{"arch": "vgg", "depths": [2, 2, 5, 2], "steps": 27300, "lr_schedule": "wsd", "weight_decay": 0.0}
Rows from block 4 of a small multi-label image tagger, named by matrix and row number. Each number is 128 + 24 x the weight over its row's rms, rounded and kept within 0 to 255. All counts start at 0.
After each channel's rows are labels from the 100 images, of 14848, where the channel reaches its highest value: "top examples" is what is common among them; "lies over" is the class under the peak. Only what is clearly more common there than usual is listed. The data: Sentinel-2 satellite tiles (TerraMesh).
# conv: 3x3 conv, stride 2 (model.blocks.4.conv.weight, 256x128x3x3, each kernel summed), inputs 64-127

conv.222 [127 129 116 138 131 143 136 169 113 118 124 176 130 120 128 154 129 102 152 128 154 130  70 113 117  89 177 178 166 153 153 104  86 139 140 126 125 101 119 169  99 116 137 181 152 132 161 119 117 139 123 114 143 174 155 140 144  98 125 165 184 129 124 155]
top examples: crops; built area; main land cover: crops
lies over: crops

conv.37 [139 128 146 106 137 142 188  99 145 148 127 107 155 150 113  93 158 122 101 129 127 143 148 155 117 137 127  87 143  94 133 161  99 146 137 127 130  91 121 145 144 167  63 144 139 141 115  72 145 107 138 132 141 172 103 121 136 171 115 114 132  79 139 145]
top examples: bare ground; main land cover: bare ground
lies over: bare ground

conv.31 [146 147 130 141 144 134 121 133 173 120 139 122 102 132 162 125 139 138 134 191 130 107 108 144 139 117 119 129 108 128 167  98 169 158 146 135 144 182 142 136 127 149 121  92 144 145 138 121 139 117 120 117 130 112 113 158 147 148 120  95 178 130 162 144]
top examples: clouds; main land cover: trees
lies over: clouds

conv.249 [176 161 167 109 145 136 192 151 120 135 134 103 133 117 127 147 140 136 136 150 138 157 119 119 106 128 140 155 147 137 125 134 149 100 183 123 129 132 170  90 138 255 130 143 146 145 149 101 147 107 152 147 127 137 144 133 106 133 146 148 143 151 129 134]
top examples: clouds; main land cover: trees
lies over: trees

conv.57 [126  98 153 156 145 169 100 139 166 169 118 140 131 194 140 134 142 146 136 111 191 142 115 136 147 123 162 127  96 143 172 125 154  96 142 121 197  91 122 131 153 198 136 148 107 135 145 111 171 126 114 160 126 141 146 131 120 131 133 104 144 114 128 140]
top examples: clouds; main land cover: trees
lies over: trees

conv.63 [146 143 177 134 170  56 157 113 162 126 144 142 135 122 133 145 147 151  82 136 131 111 145 146 165 157 115 141 108 121 121 110 172 119 121 124 106  88 137 151 152 116 123 135  98 131 142  98 159 119 164 118 112 133 117 141 111 133  97 156 153 114 150 151]
top examples: bare ground; main land cover: bare ground
lies over: bare ground

conv.246 [113 133 140 130 118 128 157 144 112 103 128 165 124 143 128 118 152 122 118 120 167 159 142 163 139 119 146 130 196 139 144 149 157 131 147 167 115 137  97 146 133 122 159 145 143 140 134 142 147  96 155 142 108 159 137 141 172 134 128 123 129 140 155 140]
top examples: crops; main land cover: crops; built area
lies over: crops

conv.176 [136 157 181  96 159 120 136 109 154 125 116 109 104 122 134 153 124 148 133 129 162 128 149 175 118 129 108 188 118 143 130 144 151 108 143 116 153 174 134 134 151 145 112  97 116 144 167 151 162 179 132 154 115 137 119 156 109 153 144 152 156  95 139 144]
top examples: bare ground; main land cover: bare ground
lies over: bare ground; water

conv.227 [149 132 153 106 148 166 146 144 119 114 122 153 167 161 161 151 116 150  98 117 162 171 137 141 127 191 150 115 100 148 130 145  74 143 141 154 126 115 152 155 114 158 143 152 149 103 146 149 148 125 152 142 154 145 143 135 159 107 143 129  93 129 139 151]
top examples: built area; crops; main land cover: crops
lies over: crops

conv.177 [173 146 182 106 138 121 148 117 158 134 145 144 123 131 157 157 146 143 137 113 159 148 149 136  99 155 118 137 106 143 129 139 131 158 166 148 120 147 186 140 115 135 130 172 133 166 112 138 124 111 147 160 108 148 120 154 113 143 133  94 148 108 132 125]
top examples: bare ground; main land cover: rangeland; main land cover: bare ground
lies over: rangeland; bare ground

conv.123 [153 168 104 101 138 119 120 140 131  96  96 127 161 134 106 118 121 138 125 156 135 184  96 167 126 118 156 116 159 147 146 127 103 143 107 179 148 143 157 135 132 156 118 138 144 177 161 112 161 137 157 173 112 133 129 135 142 147 122 137 163 165 129 154]
top examples: crops; built area; main land cover: crops
lies over: crops

conv.133 [145 142 146 122 146 141 172  96 179 160 128 135 140 148 129 114 114 148 147 126 139 119 107 115 117 146 146 136 101 140 124 104 116 114 140 127 116 134 102 143 106 152 145 132 140 132  83 144 129 145 143 109 142 139 126 107 202  96 143 145  60 153 133 136]
top examples: built area; clouds
lies over: clouds

conv.78 [122 136 147 134 165 146 139 120  91  94 120 149 132 162 146  79 131 144 138 132 108 141 101 101 147 129 165 146 118 134 151 108  33  99 142 143 142 118 138 129 113 144 138 107 147 136 135 140 109 136 145  91 150 148 142 126 144 101 131 124 127 123 107 160]
top examples: built area; crops; main land cover: crops
lies over: crops

conv.135 [140 141 132 136 147  90 117 154 138 154 113  75 134 140 167 147 174 147 125 127 112 157 158 122 127 145 116  70  84  94 153 139 140 150 147 135 141 152 163  98 134 114 120 143 116 150 104 102 149 124 136 157 127  97  95 161 126 157 106 141 105 152 141 123]
top examples: bare ground; main land cover: bare ground
lies over: bare ground