From a checkpoint of a small multi-label image tagger: adamw at rate 0.002.
Rows from block 4 of a small multi-label image tagger, named by matrix and row number. Each number is 50 + 15 x the weight over its row's rms, rounded and kept within 0 to 99. All counts start at 0.
After each channel's rows are labels from the 100 images, of 14848, where the channel reaches its highest value: "peak on" is the class under the peak. Only what is clearly more common there than usual is listed. The data: Sentinel-2 satellite tiles (TerraMesh). In brackets: how many of the 100.
# conv: 3x3 conv, stride 2 (model.blocks.4.conv.weight, 256x128x3x3, each kernel summed), inputs 0-63

conv.239:49 57 59 59 56 39 51 31 21 73 63 59 74 65 79 44 50 33 53 51 52 55 41 61 58 46 51 61 67 59 08 59 73 49 52 72 74 61 56 46 43 67 52 46 46 51 46 57 57 33 57 32 60 36 53 38 42 61 29 57 67 46 57 00
peak on: trees (73)

conv.251:60 61 64 40 73 61 33 60 54 73 12 48 80 52 62 49 54 48 47 39 54 61 46 60 44 40 75 67 53 38 59 60 56 54 06 54 55 51 60 66 59 64 62 66 49 52 22 55 61 15 43 70 52 52 53 72 67 78 34 67 75 50 66 45
peak on: crops (43)

conv.151:70 43 58 63 63 55 77 76 36 39 43 42 07 51 55 47 54 65 63 67 74 57 65 47 53 53 48 66 52 35 49 62 52 53 34 15 61 82 62 46 33 40 21 57 45 62 42 31 74 65 66 60 64 33 60 72 59 50 61 67 67 60 31 58
peak on: rangeland (45)

conv.87:79 68 77 72 67 45 73 50 61 86 76 62 82 90 66 48 41 75 56 47 48 22 55 64 50 72 47 29 53 34 46 63 48 64 43 67 64 62 47 65 41 44 55 70 49 39 65 59 64 52 53 57 67 57 69 24 47 66 48 61 51 64 58 69
peak on: water (60)

conv.104:58 73 48 48 43 42 28 52 62 65 39 48 62 50 81 65 59 44 44 64 49 49 59 48 38 68 65 50 67 69 54 66 63 65 57 66 46 46 34 34 59 58 65 77 64 70 59 33 61 68 35 44 64 51 57 44 45 61 50 70 85 42 52 44
peak on: water (28)

conv.20:44 67 48 41 59 63 37 52 46 38 00 48 62 55 56 61 50 44 70 76 48 46 56 45 59 68 56 28 61 39 34 62 36 97 65 52 47 84 53 26 59 82 31 60 62 34 80 72 52 55 28 65 47 70 56 72 35 48 59 50 22 48 58 50
peak on: rangeland (52)

conv.100:89 55 87 51 39 49 61 27 68 55 44 50 56 71 64 45 72 63 47 41 48 34 75 47 44 55 53 67 69 66 77 51 43 67 81 91 46 50 60 32 49 22 67 69 55 82 74 19 66 50 59 41 57 70 37 28 62 68 70 61 63 22 69 59
peak on: water (43)

conv.157:73 61 62 47 50 54 58 61 49 25 42 34 30 26 58 76 54 56 53 74 65 48 74 43 55 63 71 55 53 31 55 66 22 28 55 44 45 48 71 41 78 67 11 52 53 56 46 55 85 66 43 62 30 58 56 49 50 32 75 74 77 60 34 66
peak on: rangeland (47)

conv.21:68 56 53 56 49 43 57 60 54 53 73 55 73 53 50 66 49 68 66 59 61 51 54 57 50 57 71 50 64 69 67 66 67 66 51 63 62 42 71 55 76 52 45 88 53 69 59 65 79 66 60 55 69 85 66 48 63 63 64 88 56 64 63 63
peak on: crops (39)

conv.238:58 67 38 49 32 54 54 47 68 18 74 54 55 50 59 51 48 74 04 69 43 51 51 75 25 52 40 20 65 59 61 67 47 61 72 73 35 51 56 38 40 61 49 59 24 72 67 67 47 71 52 62 38 65 42 14 56 65 61 59 44 54 64 54
peak on: snow or ice (36)

conv.77:71 70 54 58 51 61 68 55 51 33 49 67 67 40 55 62 80 67 59 29 51 48 47 70 26 67 48 29 10 53 30 67 65 57 71 50 64 39 58 53 49 59 57 52 67 55 58 64 36 53 61 51 72 55 71 53 81 68 71 27 35 52 60 62
peak on: snow or ice (83)

conv.178:71 76 29 53 63 26 33 50 52 49 68 67 31 53 43 71 68 49 50 44 51 80 44 50 50 42 46 49 47 70 52 53 76 63 36 59 74 24 15 20 59 63 67 57 59 56 89 75 51 61 46 52 54 53 47 62 61 65 67 45 36 48 68 46
peak on: water (37); snow or ice (36)

conv.26:81 42 74 92 33 52 55 35 30 52 45 68 55 45 35 55 57 60 66 67 72 41 71 70 50 63 53 36 57 70 68 65 59 49 50 70 66 49 36 61 33 37 44 49 78 61 58 32 47 44 51 58 44 45 41 77 44 82 51 48 87 55 54 51
peak on: water (61)

conv.182:65 73 61 45 66 67 24 50 40 48 60 44 63 70 70 52 45 67 40 58 55 61 51 69 55 59 70 52 64 69 55 73 63 64 70 64 63 50 65 40 53 09 70 59 59 75 44 29 59 53 54 49 57 49 49 73 66 51 27 71 46 68 48 38
peak on: trees (61)

conv.68:66 70 62 52 73 51 49 45 36 43 66 64 78 52 57 57 54 73 25 32 44 56 55 67 46 54 45 46 59 52 39 63 31 73 49 77 35 43 64 58 26 51 57 66 67 81 36 76 62 71 61 28 78 70 28 42 70 58 61 56 57 64 74 62
peak on: water (27)

conv.13:61 67 51 67 81 44 66 73 51 75 74 30 55 56 55 41 45 58 58 48 63 61 81 41 61 58 63 35 66 67 35 71 45 70 21 63 56 71 67 43 38 47 34 71 73 55 51 75 67 40 74 68 78 54 58 71 63 49 46 61 61 58 35 67
peak on: rangeland (54)

conv.143:48 51 56 45 61 41 58 57 54 82 53 49 62 85 68 47 58 36 64 46 40 35 61 48 64 37 43 79 78 45 59 38 68 70 71 57 66 47 35 62 79 72 52 64 54 33 42 69 64 64 36 74 53 64 53 32 31 67 83 40 28 38 72 41
peak on: clouds (40); water (30)

conv.233:63 40 63 61 53 48 71 93 54 34 23 57 36 01 37 62 61 66 31 57 48 26 57 56 41 48 70 61 34 58 55 28 44 26 39 59 79 50 63 41 75 57 40 60 55 71 45 73 60 73 53 60 57 42 54 62 49 57 76 63 35 52 39 38
peak on: rangeland (55)

conv.120:59 68 63 57 56 61 59 41 70 67 51 72 64 50 41 57 45 48 63 27 75 43 64 61 12 75 52 38 39 59 28 42 58 73 62 57 32 30 44 77 60 81 72 50 82 53 40 34 40 47 60 62 48 65 59 52 47 78 59 38 42 58 76 47
peak on: water (90)

conv.76:53 52 81 45 66 57 48 41 56 56 54 48 61 74 74 55 43 66 99 50 50 57 51 53 65 71 41 48 61 72 43 46 57 44 51 84 70 38 58 49 42 30 62 39 61 31 88 59 45 68 60 33 45 64 50 81 68 61 62 40 53 51 82 68
peak on: snow or ice (83)

conv.53:68 62 37 72 54 26 61 63 48 74 56 73 64 54 64 42 56 57 70 57 73 46 64 65 58 37 48 53 57 54 45 67 62 54 43 36 59 53 66 68 57 51 79 72 47 41 63 63 51 61 66 64 55 60 54 54 95 32 62 78 54 69 54 69
peak on: bare ground (51)

conv.193:74 70 56 66 61 33 27 65 80 54 69 64 63 42 63 60 53 75 29 45 73 43 68 77 47 36 61 44 64 59 43 62 43 51 56 72 47 84 49 51 45 15 58 60 38 58 41 62 46 60 71 39 52 42 50 61 62 66 29 47 27 69 50 22
peak on: trees (48)

conv.176:58 25 38 57 59 37 56 57 42 66 61 47 50 56 57 66 75 26 41 80 63 76 62 60 33 24 62 66 73 73 49 49 43 62 70 61 37 18 55 64 51 77 53 68 57 39 74 68 47 59 56 60 56 56 29 45 42 73 73 55 65 41 69 65
peak on: bare ground (42); water (29)

conv.62:50 64 59 53 42 69 66 68 54 63 65 57 59 50 43 71 83 58 69 52 32 57 24 52 47 65 42 48 33 45 56 40 64 52 51 63 72 58 54 49 69 88 46 61 36 25 54 61 46 45 39 70 30 63 70 65 63 46 57 57 23 48 35 48
peak on: water (37)

conv.127:57 63 41 37 53 69 39 51 53 38 75 57 60 30 40 51 20 64 78 48 58 50 43 47 39 58 57 35 69 70 69 51 76 53 58 49 55 66 53 42 54 37 56 68 74 61 37 60 66 62 59 55 49 61 64 56 44 37 38 54 47 58 56 69
peak on: built area (26)

conv.219:57 41 56 56 57 61 69 61 66 53 64 32 68 44 56 65 66 41 99 45 19 42 79 40 65 47 53 38 52 66 65 50 64 73 30 47 58 58 37 60 50 48 65 64 44 33 62 64 69 49 42 89 25 79 51 31 53 42 58 71 46 57 66 67
peak on: water (32)

conv.230:62 56 95 47 37 50 63 64 48 78 68 50 69 88 51 75 69 61 37 61 39 87 45 31 81 46 60 55 50 33 60 56 77 48 55 63 59 53 33 38 67 56 59 32 60 55 46 33 52 60 48 63 35 51 72 55 44 77 61 38 63 75 67 54
peak on: snow or ice (45)

conv.147:69 63 57 56 31 59 19 34 71 70 65 26 53 72 79 66 31 57 64 59 45 65 71 18 89 51 49 34 61 47 60 55 37 54 69 39 41 71 68 58 30 42 54 48 64 54 70 38 69 62 54 50 44 64 61 42 75 29 50 53 25 50 41 62
peak on: snow or ice (71)

conv.232:62 67 57 64 66 36 65 53 46 55 82 41 80 48 57 62 49 68 61 49 50 56 51 46 60 44 66 45 67 77 67 66 71 81 49 69 68 58 76 57 50 41 45 91 58 59 57 81 85 51 64 55 66 67 52 48 55 51 58 76 57 57 62 74
peak on: rangeland (52)

conv.84:57 53 60 57 65 53 61 46 60 52 75 53 63 53 59 58 57 61 47 37 54 52 56 54 48 56 59 51 71 72 72 63 71 64 60 58 68 51 82 52 51 54 58 82 45 59 62 89 61 77 60 59 61 75 60 43 53 64 68 63 52 50 59 63
peak on: rangeland (48)

conv.49:62 46 53 41 60 46 72 55 70 42 61 64 56 33 67 60 73 55 84 41 61 32 46 64 30 56 48 67 22 73 51 74 65 76 22 50 76 35 19 63 65 78 65 54 58 14 59 56 36 64 44 65 47 50 61 53 69 60 64 44 32 56 82 71
peak on: water (67)

conv.209:44 57 35 57 55 62 61 34 28 58 59 40 54 58 54 59 60 37 41 54 65 68 62 44 73 58 05 48 58 66 63 64 49 50 39 54 56 50 60 49 39 62 48 56 41 64 59 70 51 32 51 64 52 54 57 38 46 58 72 52 65 26 49 60
peak on: bare ground (56)

conv.88:36 29 74 54 71 47 35 60 49 63 61 63 65 64 33 58 63 21 26 42 57 58 48 64 59 16 39 71 42 71 53 53 12 62 62 69 22 55 46 55 51 47 60 73 40 26 57 62 61 77 42 37 41 57 34 58 45 60 65 45 53 49 58 34
peak on: clouds (47)

conv.110:47 39 48 56 66 51 53 65 56 66 71 55 60 57 19 69 56 05 64 56 50 42 59 54 68 53 67 64 40 78 60 41 63 58 70 70 63 38 56 51 51 49 51 61 54 35 39 66 55 52 55 58 54 68 46 53 21 65 69 54 43 15 66 62
peak on: clouds (58)

conv.169:66 54 22 69 72 43 65 58 39 24 46 46 76 59 57 46 24 54 57 63 70 60 59 46 52 54 59 55 44 70 73 78 52 59 24 63 54 43 52 58 43 47 10 71 48 69 28 59 71 39 50 80 37 52 45 22 51 42 58 83 72 52 52 64
peak on: rangeland (71)

conv.64:29 58 41 50 52 64 59 38 72 42 80 31 74 56 55 65 61 61 53 28 33 20 51 38 27 37 59 18 72 60 56 51 74 93 35 45 75 65 59 43 54 40 64 44 53 50 61 68 51 61 22 56 63 40 52 29 46 57 71 59 30 58 40 79
peak on: rangeland (50)

conv.14:51 79 45 47 60 61 33 50 56 55 60 38 54 45 40 61 63 36 46 78 59 80 48 83 71 45 54 71 43 50 62 67 75 55 81 42 83 34 58 56 72 49 61 70 55 64 46 23 56 64 51 57 58 42 37 42 17 62 39 50 52 50 30 52
peak on: built area (34)

conv.214:51 46 63 60 46 53 51 65 59 65 66 53 52 74 41 51 57 59 57 66 60 40 75 71 55 38 56 61 62 73 53 44 61 64 74 39 60 52 76 44 53 59 71 50 46 23 67 58 44 71 68 46 54 57 53 40 56 30 66 68 27 43 76 70
peak on: water (40)

conv.103:50 60 57 60 44 46 56 36 78 38 70 71 49 68 61 31 62 70 62 20 65 48 61 67 31 54 59 54 50 51 44 45 42 67 50 52 49 10 70 69 41 26 62 56 60 75 35 66 38 30 73 56 51 55 36 49 81 33 52 76 41 70 61 56
peak on: snow or ice (57)