Rows from block 5 of a small multi-label image tagger, named by matrix and row number. Each number is 128 + 24 x the weight over its row's rms, rounded and kept within 0 to 255. All counts start at 0. Numbers have three digits each. After the name is the row's rms in percent of the matrix's.
After each channel's rows are labels from the 100 images, of 14848, where the channel reaches its highest value: "responds to" is what is common among them. Only what is clearly more common there than usual is listed. The data: Sentinel-2 satellite tiles (TerraMesh).
# conv: 3x3 conv (model.blocks.5.conv.weight, 256x256x3x3, each kernel summed), inputs 0-127

conv.69 069:146123158141114132148144153152132163136133140161119125153156134117153131167139145143148134139125162176156126111119122110119131153158150138177123110140116172161134166118161140128182157126103142122141151172078107117166156105139141151165147113108150107113107105136132162144127109170127121131113156103133111165143167153119143163123171160134141148135163112142120135133143134146133142162109
responds to: crops; built area; main land cover: crops

conv.152 080:129100142134162158157148142153147144132141120135128148112105141153137129179161186153146103099109148140142055123124176122179137131155118150094115156118168099123138148114151110150096149119140124130129136129155118097133146177153159140149146132134158144106164163173149172153119088173149131160158122128118168148132150150140149136115147093107146113109134119165143108156147146126146175096139
responds to: snow or ice; main land cover: snow or ice

conv.208 102:121128118141117138138144137170157123147126120135160146124131123157144134115146148137114132124161151106123155176120127130166169168169162110131119103150141053143133113158179136097137141107113103128132105138098142164103102165143150146157163159134141128093150099108129123126135108119139164152165127138154153159107140144133152149129144148135151142074094155123132122157155149139154136163138
responds to: bare ground; main land cover: rangeland

conv.251 084:112114150135132125155143151111126146133149159152129163168172137130148144135149130110126176163144145135143120105150160154119143100147107097142124119141117184124114127166116121130129161190120144119130119165141149166149156133123134132122164128128141148120118160107157116163112156145140124178131130184124108122125129140144140130150147134150105121136127160175126139099150141151146147138106
responds to: bare ground; main land cover: bare ground

conv.11 105:131151158143210140164146156157132150157127151130130148122171145144140132173169122154151151135145121127143105127143161154129155148155099117111155151142177142146141155135137132134166134187150133154161174163150150144150132176136165168122149126128167137141155168153157147156156137122119168124127134136129171137175111126159142149115168109143144141103170135148153166129133151128158148149152
responds to: main land cover: water

conv.94 093:143149142128134139155119143144116135151145107132147170154131129164150130123094109168111146134138149131162133136137078092139136086148121135108094133139102131141106125179131135167129132137157171150124157105135145124130160177163188145135158112158172150144174155170138131131120166111161148162105145155144137153161139129151180115126117164130123163104122130124132139112120150118120122110145
responds to: main land cover: trees

conv.125 095:162141142107155114156156170153145165126132128161164135117153193097144127147133164125143141145141081136122122131137110159148137154137156155144117141165134158147145147123154142107117166140162169178147133165143159132151153176147126142148138166154131153128175155120119132151149145117173136120154110090161156138147129116162136154164152134156130125160128127148148135134149129129128146143129
responds to: main land cover: trees

conv.147 088:125111155154176122152159113117158175130135154134158156134140163167131159155155140129167154157177142127150147182159160177116134154171128118125103131121138134139169139150169158097160130167159125159161135187157150152146130162113130113120125136124140155122150122113137158167117175140133123142156160128130123096140128123146142120113157128170153162145144141139187136118158169126146164149115
responds to: bare ground

conv.88 111:118116159122105148101141112079107137122115149057166158152135143141085164053077113145159116118116138152157156144115109136130148169120113150148152106131082172144084151152129140159149143135155144161163121133108152102136186123079138118074117130136168123149138104129119160100144156161119150149155149158113088083139101125082165087143169136138118138149119146144097155087152154105124129136129
responds to: trees; main land cover: trees

conv.190 084:130137131131178155118161113142139129147184147137141162171139096128106137141161137161150121144129156143147119116152137096151141144117147106102093144171146175169150126152124139171159158106150180166101136111178120155132162125120165136184151147140133126141156152142141089150128124140148128146116136155115156148112162137144129131124140145167138147164162184151147087158160129148146161122146
responds to: bare ground; main land cover: bare ground

conv.112 092:075167153095143148133107156119158125118135139117142167128164129170152146107103154122144124097129157124148157162123092124111116129168134148133128162077116148133104142127135156154134092139157135107165125172127089162124163147131149154097124106164131149131170106178113124123131146179137138143147125076154140135157080123149165123164140166146121161139141121122105145122110153158105136144163
responds to: snow or ice

conv.85 072:148079121116135122143129126146127130105130116126119098155145199121132119142136083162072126159152167124126114146151159150158103129135121069130183169144152164136132118130149102137132153123138170132103147140101161151121113156128148146137150168141134109162121115124123136122130151082115126109156080122175126144153160131161150180151115126115138137161140133137186112153102138130110164195123
responds to: clouds; main land cover: trees

conv.131 087:130144150099142163161189137126153152095148161125111141076128142146140115169120143112130104108140163127137115126121184159129158150138118158149131165136183089124154156150146129119131132165117125121104162151164148157135117149117128123148139140139144185143154154151154145155131132158139151113138116148131123106133134108104122128124144130136094126123102103076142168146142126164091139145143
responds to: crops; main land cover: crops; built area

conv.226 094:129095129124144142119119100164124115154136108150136082150099180162166135137178146127136119126126164145145188165117142115155139156151115139142105149105156123135161156158146117141152142148162149097137192121162123113102169166158075142130130143144151158158176148142143177108116141138150103109131133142158128110146130129124156114125158149097163142180133135121162121125142108135168112162177
responds to: trees; main land cover: trees

conv.26 094:125136164142155147124133149140148159153135136128144123158176164160170129138162117149154155132151139137147151150147140126142152117164138140144131134125162152137151161134127122201164133135152137127200136137108175100162102161123116106111153142151149148149171123120169118156140135119167150133131121135180121160187126184140159102178141127140171170117153131138145153131111147118146119138167
responds to: main land cover: water

conv.205 085:151154166162141162127154130096133132181173101134170148120126140174120138156158166140154123108181160078146158157166137120130165151116169161143134149164121144125135126162112131152152166170146118127165146110155143113159124156109130144126120144137154173156149127167152148143119157171151172113131172140148146108173113132160159101127159160122102146153116127156170157106098115124130143148159
responds to: water; main land cover: water

conv.220 108:096143158156132079139130141150128126151139121112155158119146107131111136120121082116130160111115137113129143136131134138127108123130146180148130113122101109155120081155080132107147142143123145149128124165132143128147071150126110111127164120103151148152149139077098139125118169116158146156150135157120137149137124094153110161103146187151118170133111111161121123097133161142155117134123
responds to: main land cover: rangeland

conv.227 101:134180164127112147172134145135160141161140155152130179161154133125124137123115144139117124165120133125146123147128141124109098129170142139114121149171182122140140155153155115167118117149168139136132140168138132121164163146133186166118156153129069131138158145185149163122123136155142139179118125136124139156140140127151130133147163146179108149110166099162142152172098163138135185179152
responds to: clouds

conv.123 089:167136107114148142173143121178124149125099143114138142138140151130136156119110123160132130171119139146163168143118108118161142110179124140130140104159125135149136136126135139180155158152144118138123147113157160147149142157138128123164141158103134126153139139145088170147154150146102110148168120102112131135139123118184116133142092136149140162153117162111140123152111143062143128130129
responds to: clouds; main land cover: trees

conv.61 071:173139124157078135118108127129109172105089143162132160155139168132134156095074145102119164138133106136148144157126150156146112124136116107159157122142142134141114184143171138141160125136148112136122150123124161120155136125138144148103153128150146121133143153118096146111138158150137115150125153136149149161156169120138139159160156160139141163167106098169154202151176138160132125122153
responds to: clouds; main land cover: trees

conv.146 099:136099129113162139166106153158154140154167156132117137121119135147109158133151134146127148159144161153151108116094158129144139137145124123138148143161123103107156121154115123155115125116128107145144163074143130096147144109146170143153117144150155154135142115128135104130140124153171084124148154049144173124160112164112137103116142134126169152147152126145143102156166139138153124120169
responds to: water; flooded vegetation; main land cover: water

conv.209 153:139143149151136137152151139125134158165157161142168146168181132172141152132154119143159143132133138148153120160139144166174162123146140157143174162139142143158143167165151162135166132132131151141169127156170158144173147139135143154156156166142142171133151130157141150138137154181147127151183164166160143154144146143138157144141138156147155135141154148138129147137133149146158120152141
responds to: clouds

conv.186 089:128134132157140160146139118165158138134131097139166120111128137128128127164124137128104122117129128132149145147164138142169145158137122133129143147149155158164148128147153135134169135135128116175116150118177136137144158141139129151159148142122173137165116152127205096136171131085114164119158112129182157120136140130102168136160145106076135129154168136110160136157172139140119133140108
responds to: main land cover: water

conv.215 072:104128140149097158128113115166155146132146140155132092173140128131169114136138135113130146140157154170119133142147161148120119168182118123148148134145193198161114150139163153149111150130130161129141129154138157151132137143140082140136156192115098118140111152104135110138137140105129167148121123102137096167080140147150151132141168152138159157160142124145167115125164149137099135158141
responds to: snow or ice; main land cover: snow or ice; main land cover: water

conv.71 102:147152156138171146135124150135143144154158162117153150136159151165132159143151154141131158163142150137131150152154085114142130135144133123165163167152122150139162117147120137133157158163119122153145165173146148150144195144137174130153135149143123145145148162153145103168153134101151166130129153148164130158184165152127143151135155132120147140146146147165148150150156167145140138174141
responds to: main land cover: trees

conv.253 075:143132126121128129134090119208145140145115126108098161152161163142130143120144149161149142145115142155145137142172121156150130104129129176127152147141148147142104168123161153149146151166153077140129131107119136105155127143124141130123097149147104149133133161119119138119148136115128129176111144109098159105139118181151114172140155083154121123154131130115119112134076145131178121148127
responds to: clouds; main land cover: trees

conv.223 090:152150158123146121122142148117135160131135125159148127147153121103116156117103112129152158151144165127134146130168130131162098172130153118164162127166139153178105135148144168156118124127140139122182131139148152089144183149092126138145160143116129140150149106152126156139139148167145137140165173129128148154125116123142129184167129167119121178151133129154160147146153132152139155129159
responds to: water; main land cover: water

conv.84 073:121132128144139119150158143165123171122164126139139155133161127158124118126100113165146156125113128145154136136117163153094168144155152119166139158077118127139124145141112111148147148128103146156126110111110127118163191130127144114085154145123144137121100115132133142133153145153158169176100178187130175091153157147145170110127117140141085143170104127110070132083145173147121103118135
responds to: main land cover: trees

conv.59 077:161138154137127157132136132149150137128152122116167131142113176131138053153141179173109141156118154151117168150141146134134173175165153124156170143144140130170154149146144148122133168176122131152151141139122137159109155153149136144145166160127095156126097126176152158141124120124136206114101148144184138117135123155156110131155145106108122174134121135133127121134126132155141133164173
responds to: water; flooded vegetation; main land cover: water

conv.175 094:129169158160125152140144108159147125127102109158131075163123112149179147144156133168127104136147114169146145130120159162136166182153132125145116153144155127154171157144141167147143140135094155116143143150132134122108177120139100169156106133167157157131112160153151168144135118118108142097134139133155148150109123161072140130151139157126126116112133132126148137154139107152123132133089
responds to: trees; main land cover: trees; clouds

conv.76 120:164137124134136138101153121125158088147122141129145137136163115117099136146129132105154109120130108075131142103133120135137132134078153133159109116150142103135110131013135138118138138152142136146157150117126056098115152127067122115151134121098147152146125145145132140145105167155135139125147128141150106149131117154148142121146125153133136139139144105142125117136143144054138143157140
responds to: main land cover: water

conv.23 111:119120130177106108142138144140123136162163146146139156115107106143160060116110125107108148135157145111150127159101134129105150131164165166090148143120156050089100097144130096139161129149161106129129170141123165164164096090163175138127159124173131137133134120082177148129141146129158158127113160134153148138148124121147148100145160140156128135136124117149086146167124140142145128119142
responds to: water; main land cover: water

conv.36 102:164168152134108142159117127112171163154160148162162058145146141166123140147163129130134110128124114141148170159153156122117121109121121142180112116131156095129155143158146127115115145162117154137109131133086080140156069152123084124129125141112090143120127137162113152136123145171153133070147147172127088171061130118179146156172117178133143137117157075146143159122148093150147138137098
responds to: clouds

conv.232 087:120116127144160163175134130172131146147148136166142136129130175125149129141179165123139148166166139127135129090145095121174127127149155124164159117133110146118154139120114166134153165122128136151149166115175104160134155113155146149147150108133128144155120129180117147163162144135167138155143184150174143159110127160164131149129153140162174153160126181173142144118167150156128131160157
responds to: bare ground; main land cover: bare ground

conv.157 099:125104139136154148153142137159168174127142170140160157151148162151146162174174142143160114138116156143146101107114186142134119148164121136129150169161177133163148153144168113163144134158146104128155113143146142122160161136117112122142144148124124120108143142144167137153129161181129118159172124141156153136144141142155133106142149116150188120130163145167157135149141152131155153141153
responds to: water; main land cover: water

conv.187 112:091142138126133056154157157134132111136167149155134136159126157163147113147119133043128122098148154117145144130152148129140115167152116168139134116129150087127102143154111159138122146149131150119113176188161129130147090144156128140138138114144129150135124133064157125162132159141154159108149152124146144117128124123136088142124180148167157156166145094123101159133142134140151163134150
responds to: water; main land cover: water

conv.247 092:128088100126152114165125137128155108148124144149123162119137166149169142131138133156119144176154143145097105148146093151115148156153159138065092095146133045151160102130155129054147108079158122147082126077148116156129119109161135134137117168148143107109128159144138107142157179117168156134140157122105146107134120133151107101115169168153141145141128124116166079162160113125118129157136
responds to: bare ground; main land cover: bare ground

conv.109 103:094078131152159122133101146125126127119095112106148127139053135154128110159176117148135140123112176147102124105098177142132129121120163085168163149125119140145133145138136090119150138097144143125133130089139149136136137130129169124164159142138153140133133058140125147141153100181117126122149164141152154152179154160142149101142089071136160106142125129161113118114140168176140118118152
responds to: main land cover: rangeland

conv.87 096:155159123121130159165130134160122138139121133119120148138144090120135095136118129136141121141141150123146033090162135145155141134175122145067137156165156080133133107124159146105105173131112125125146125133147134180143084113160150140169155164131128141139097159162158124149138066122129140156156139143085104149141156129165089115133142111131118082122154112132124137154105142103146138100129
responds to: crops; main land cover: crops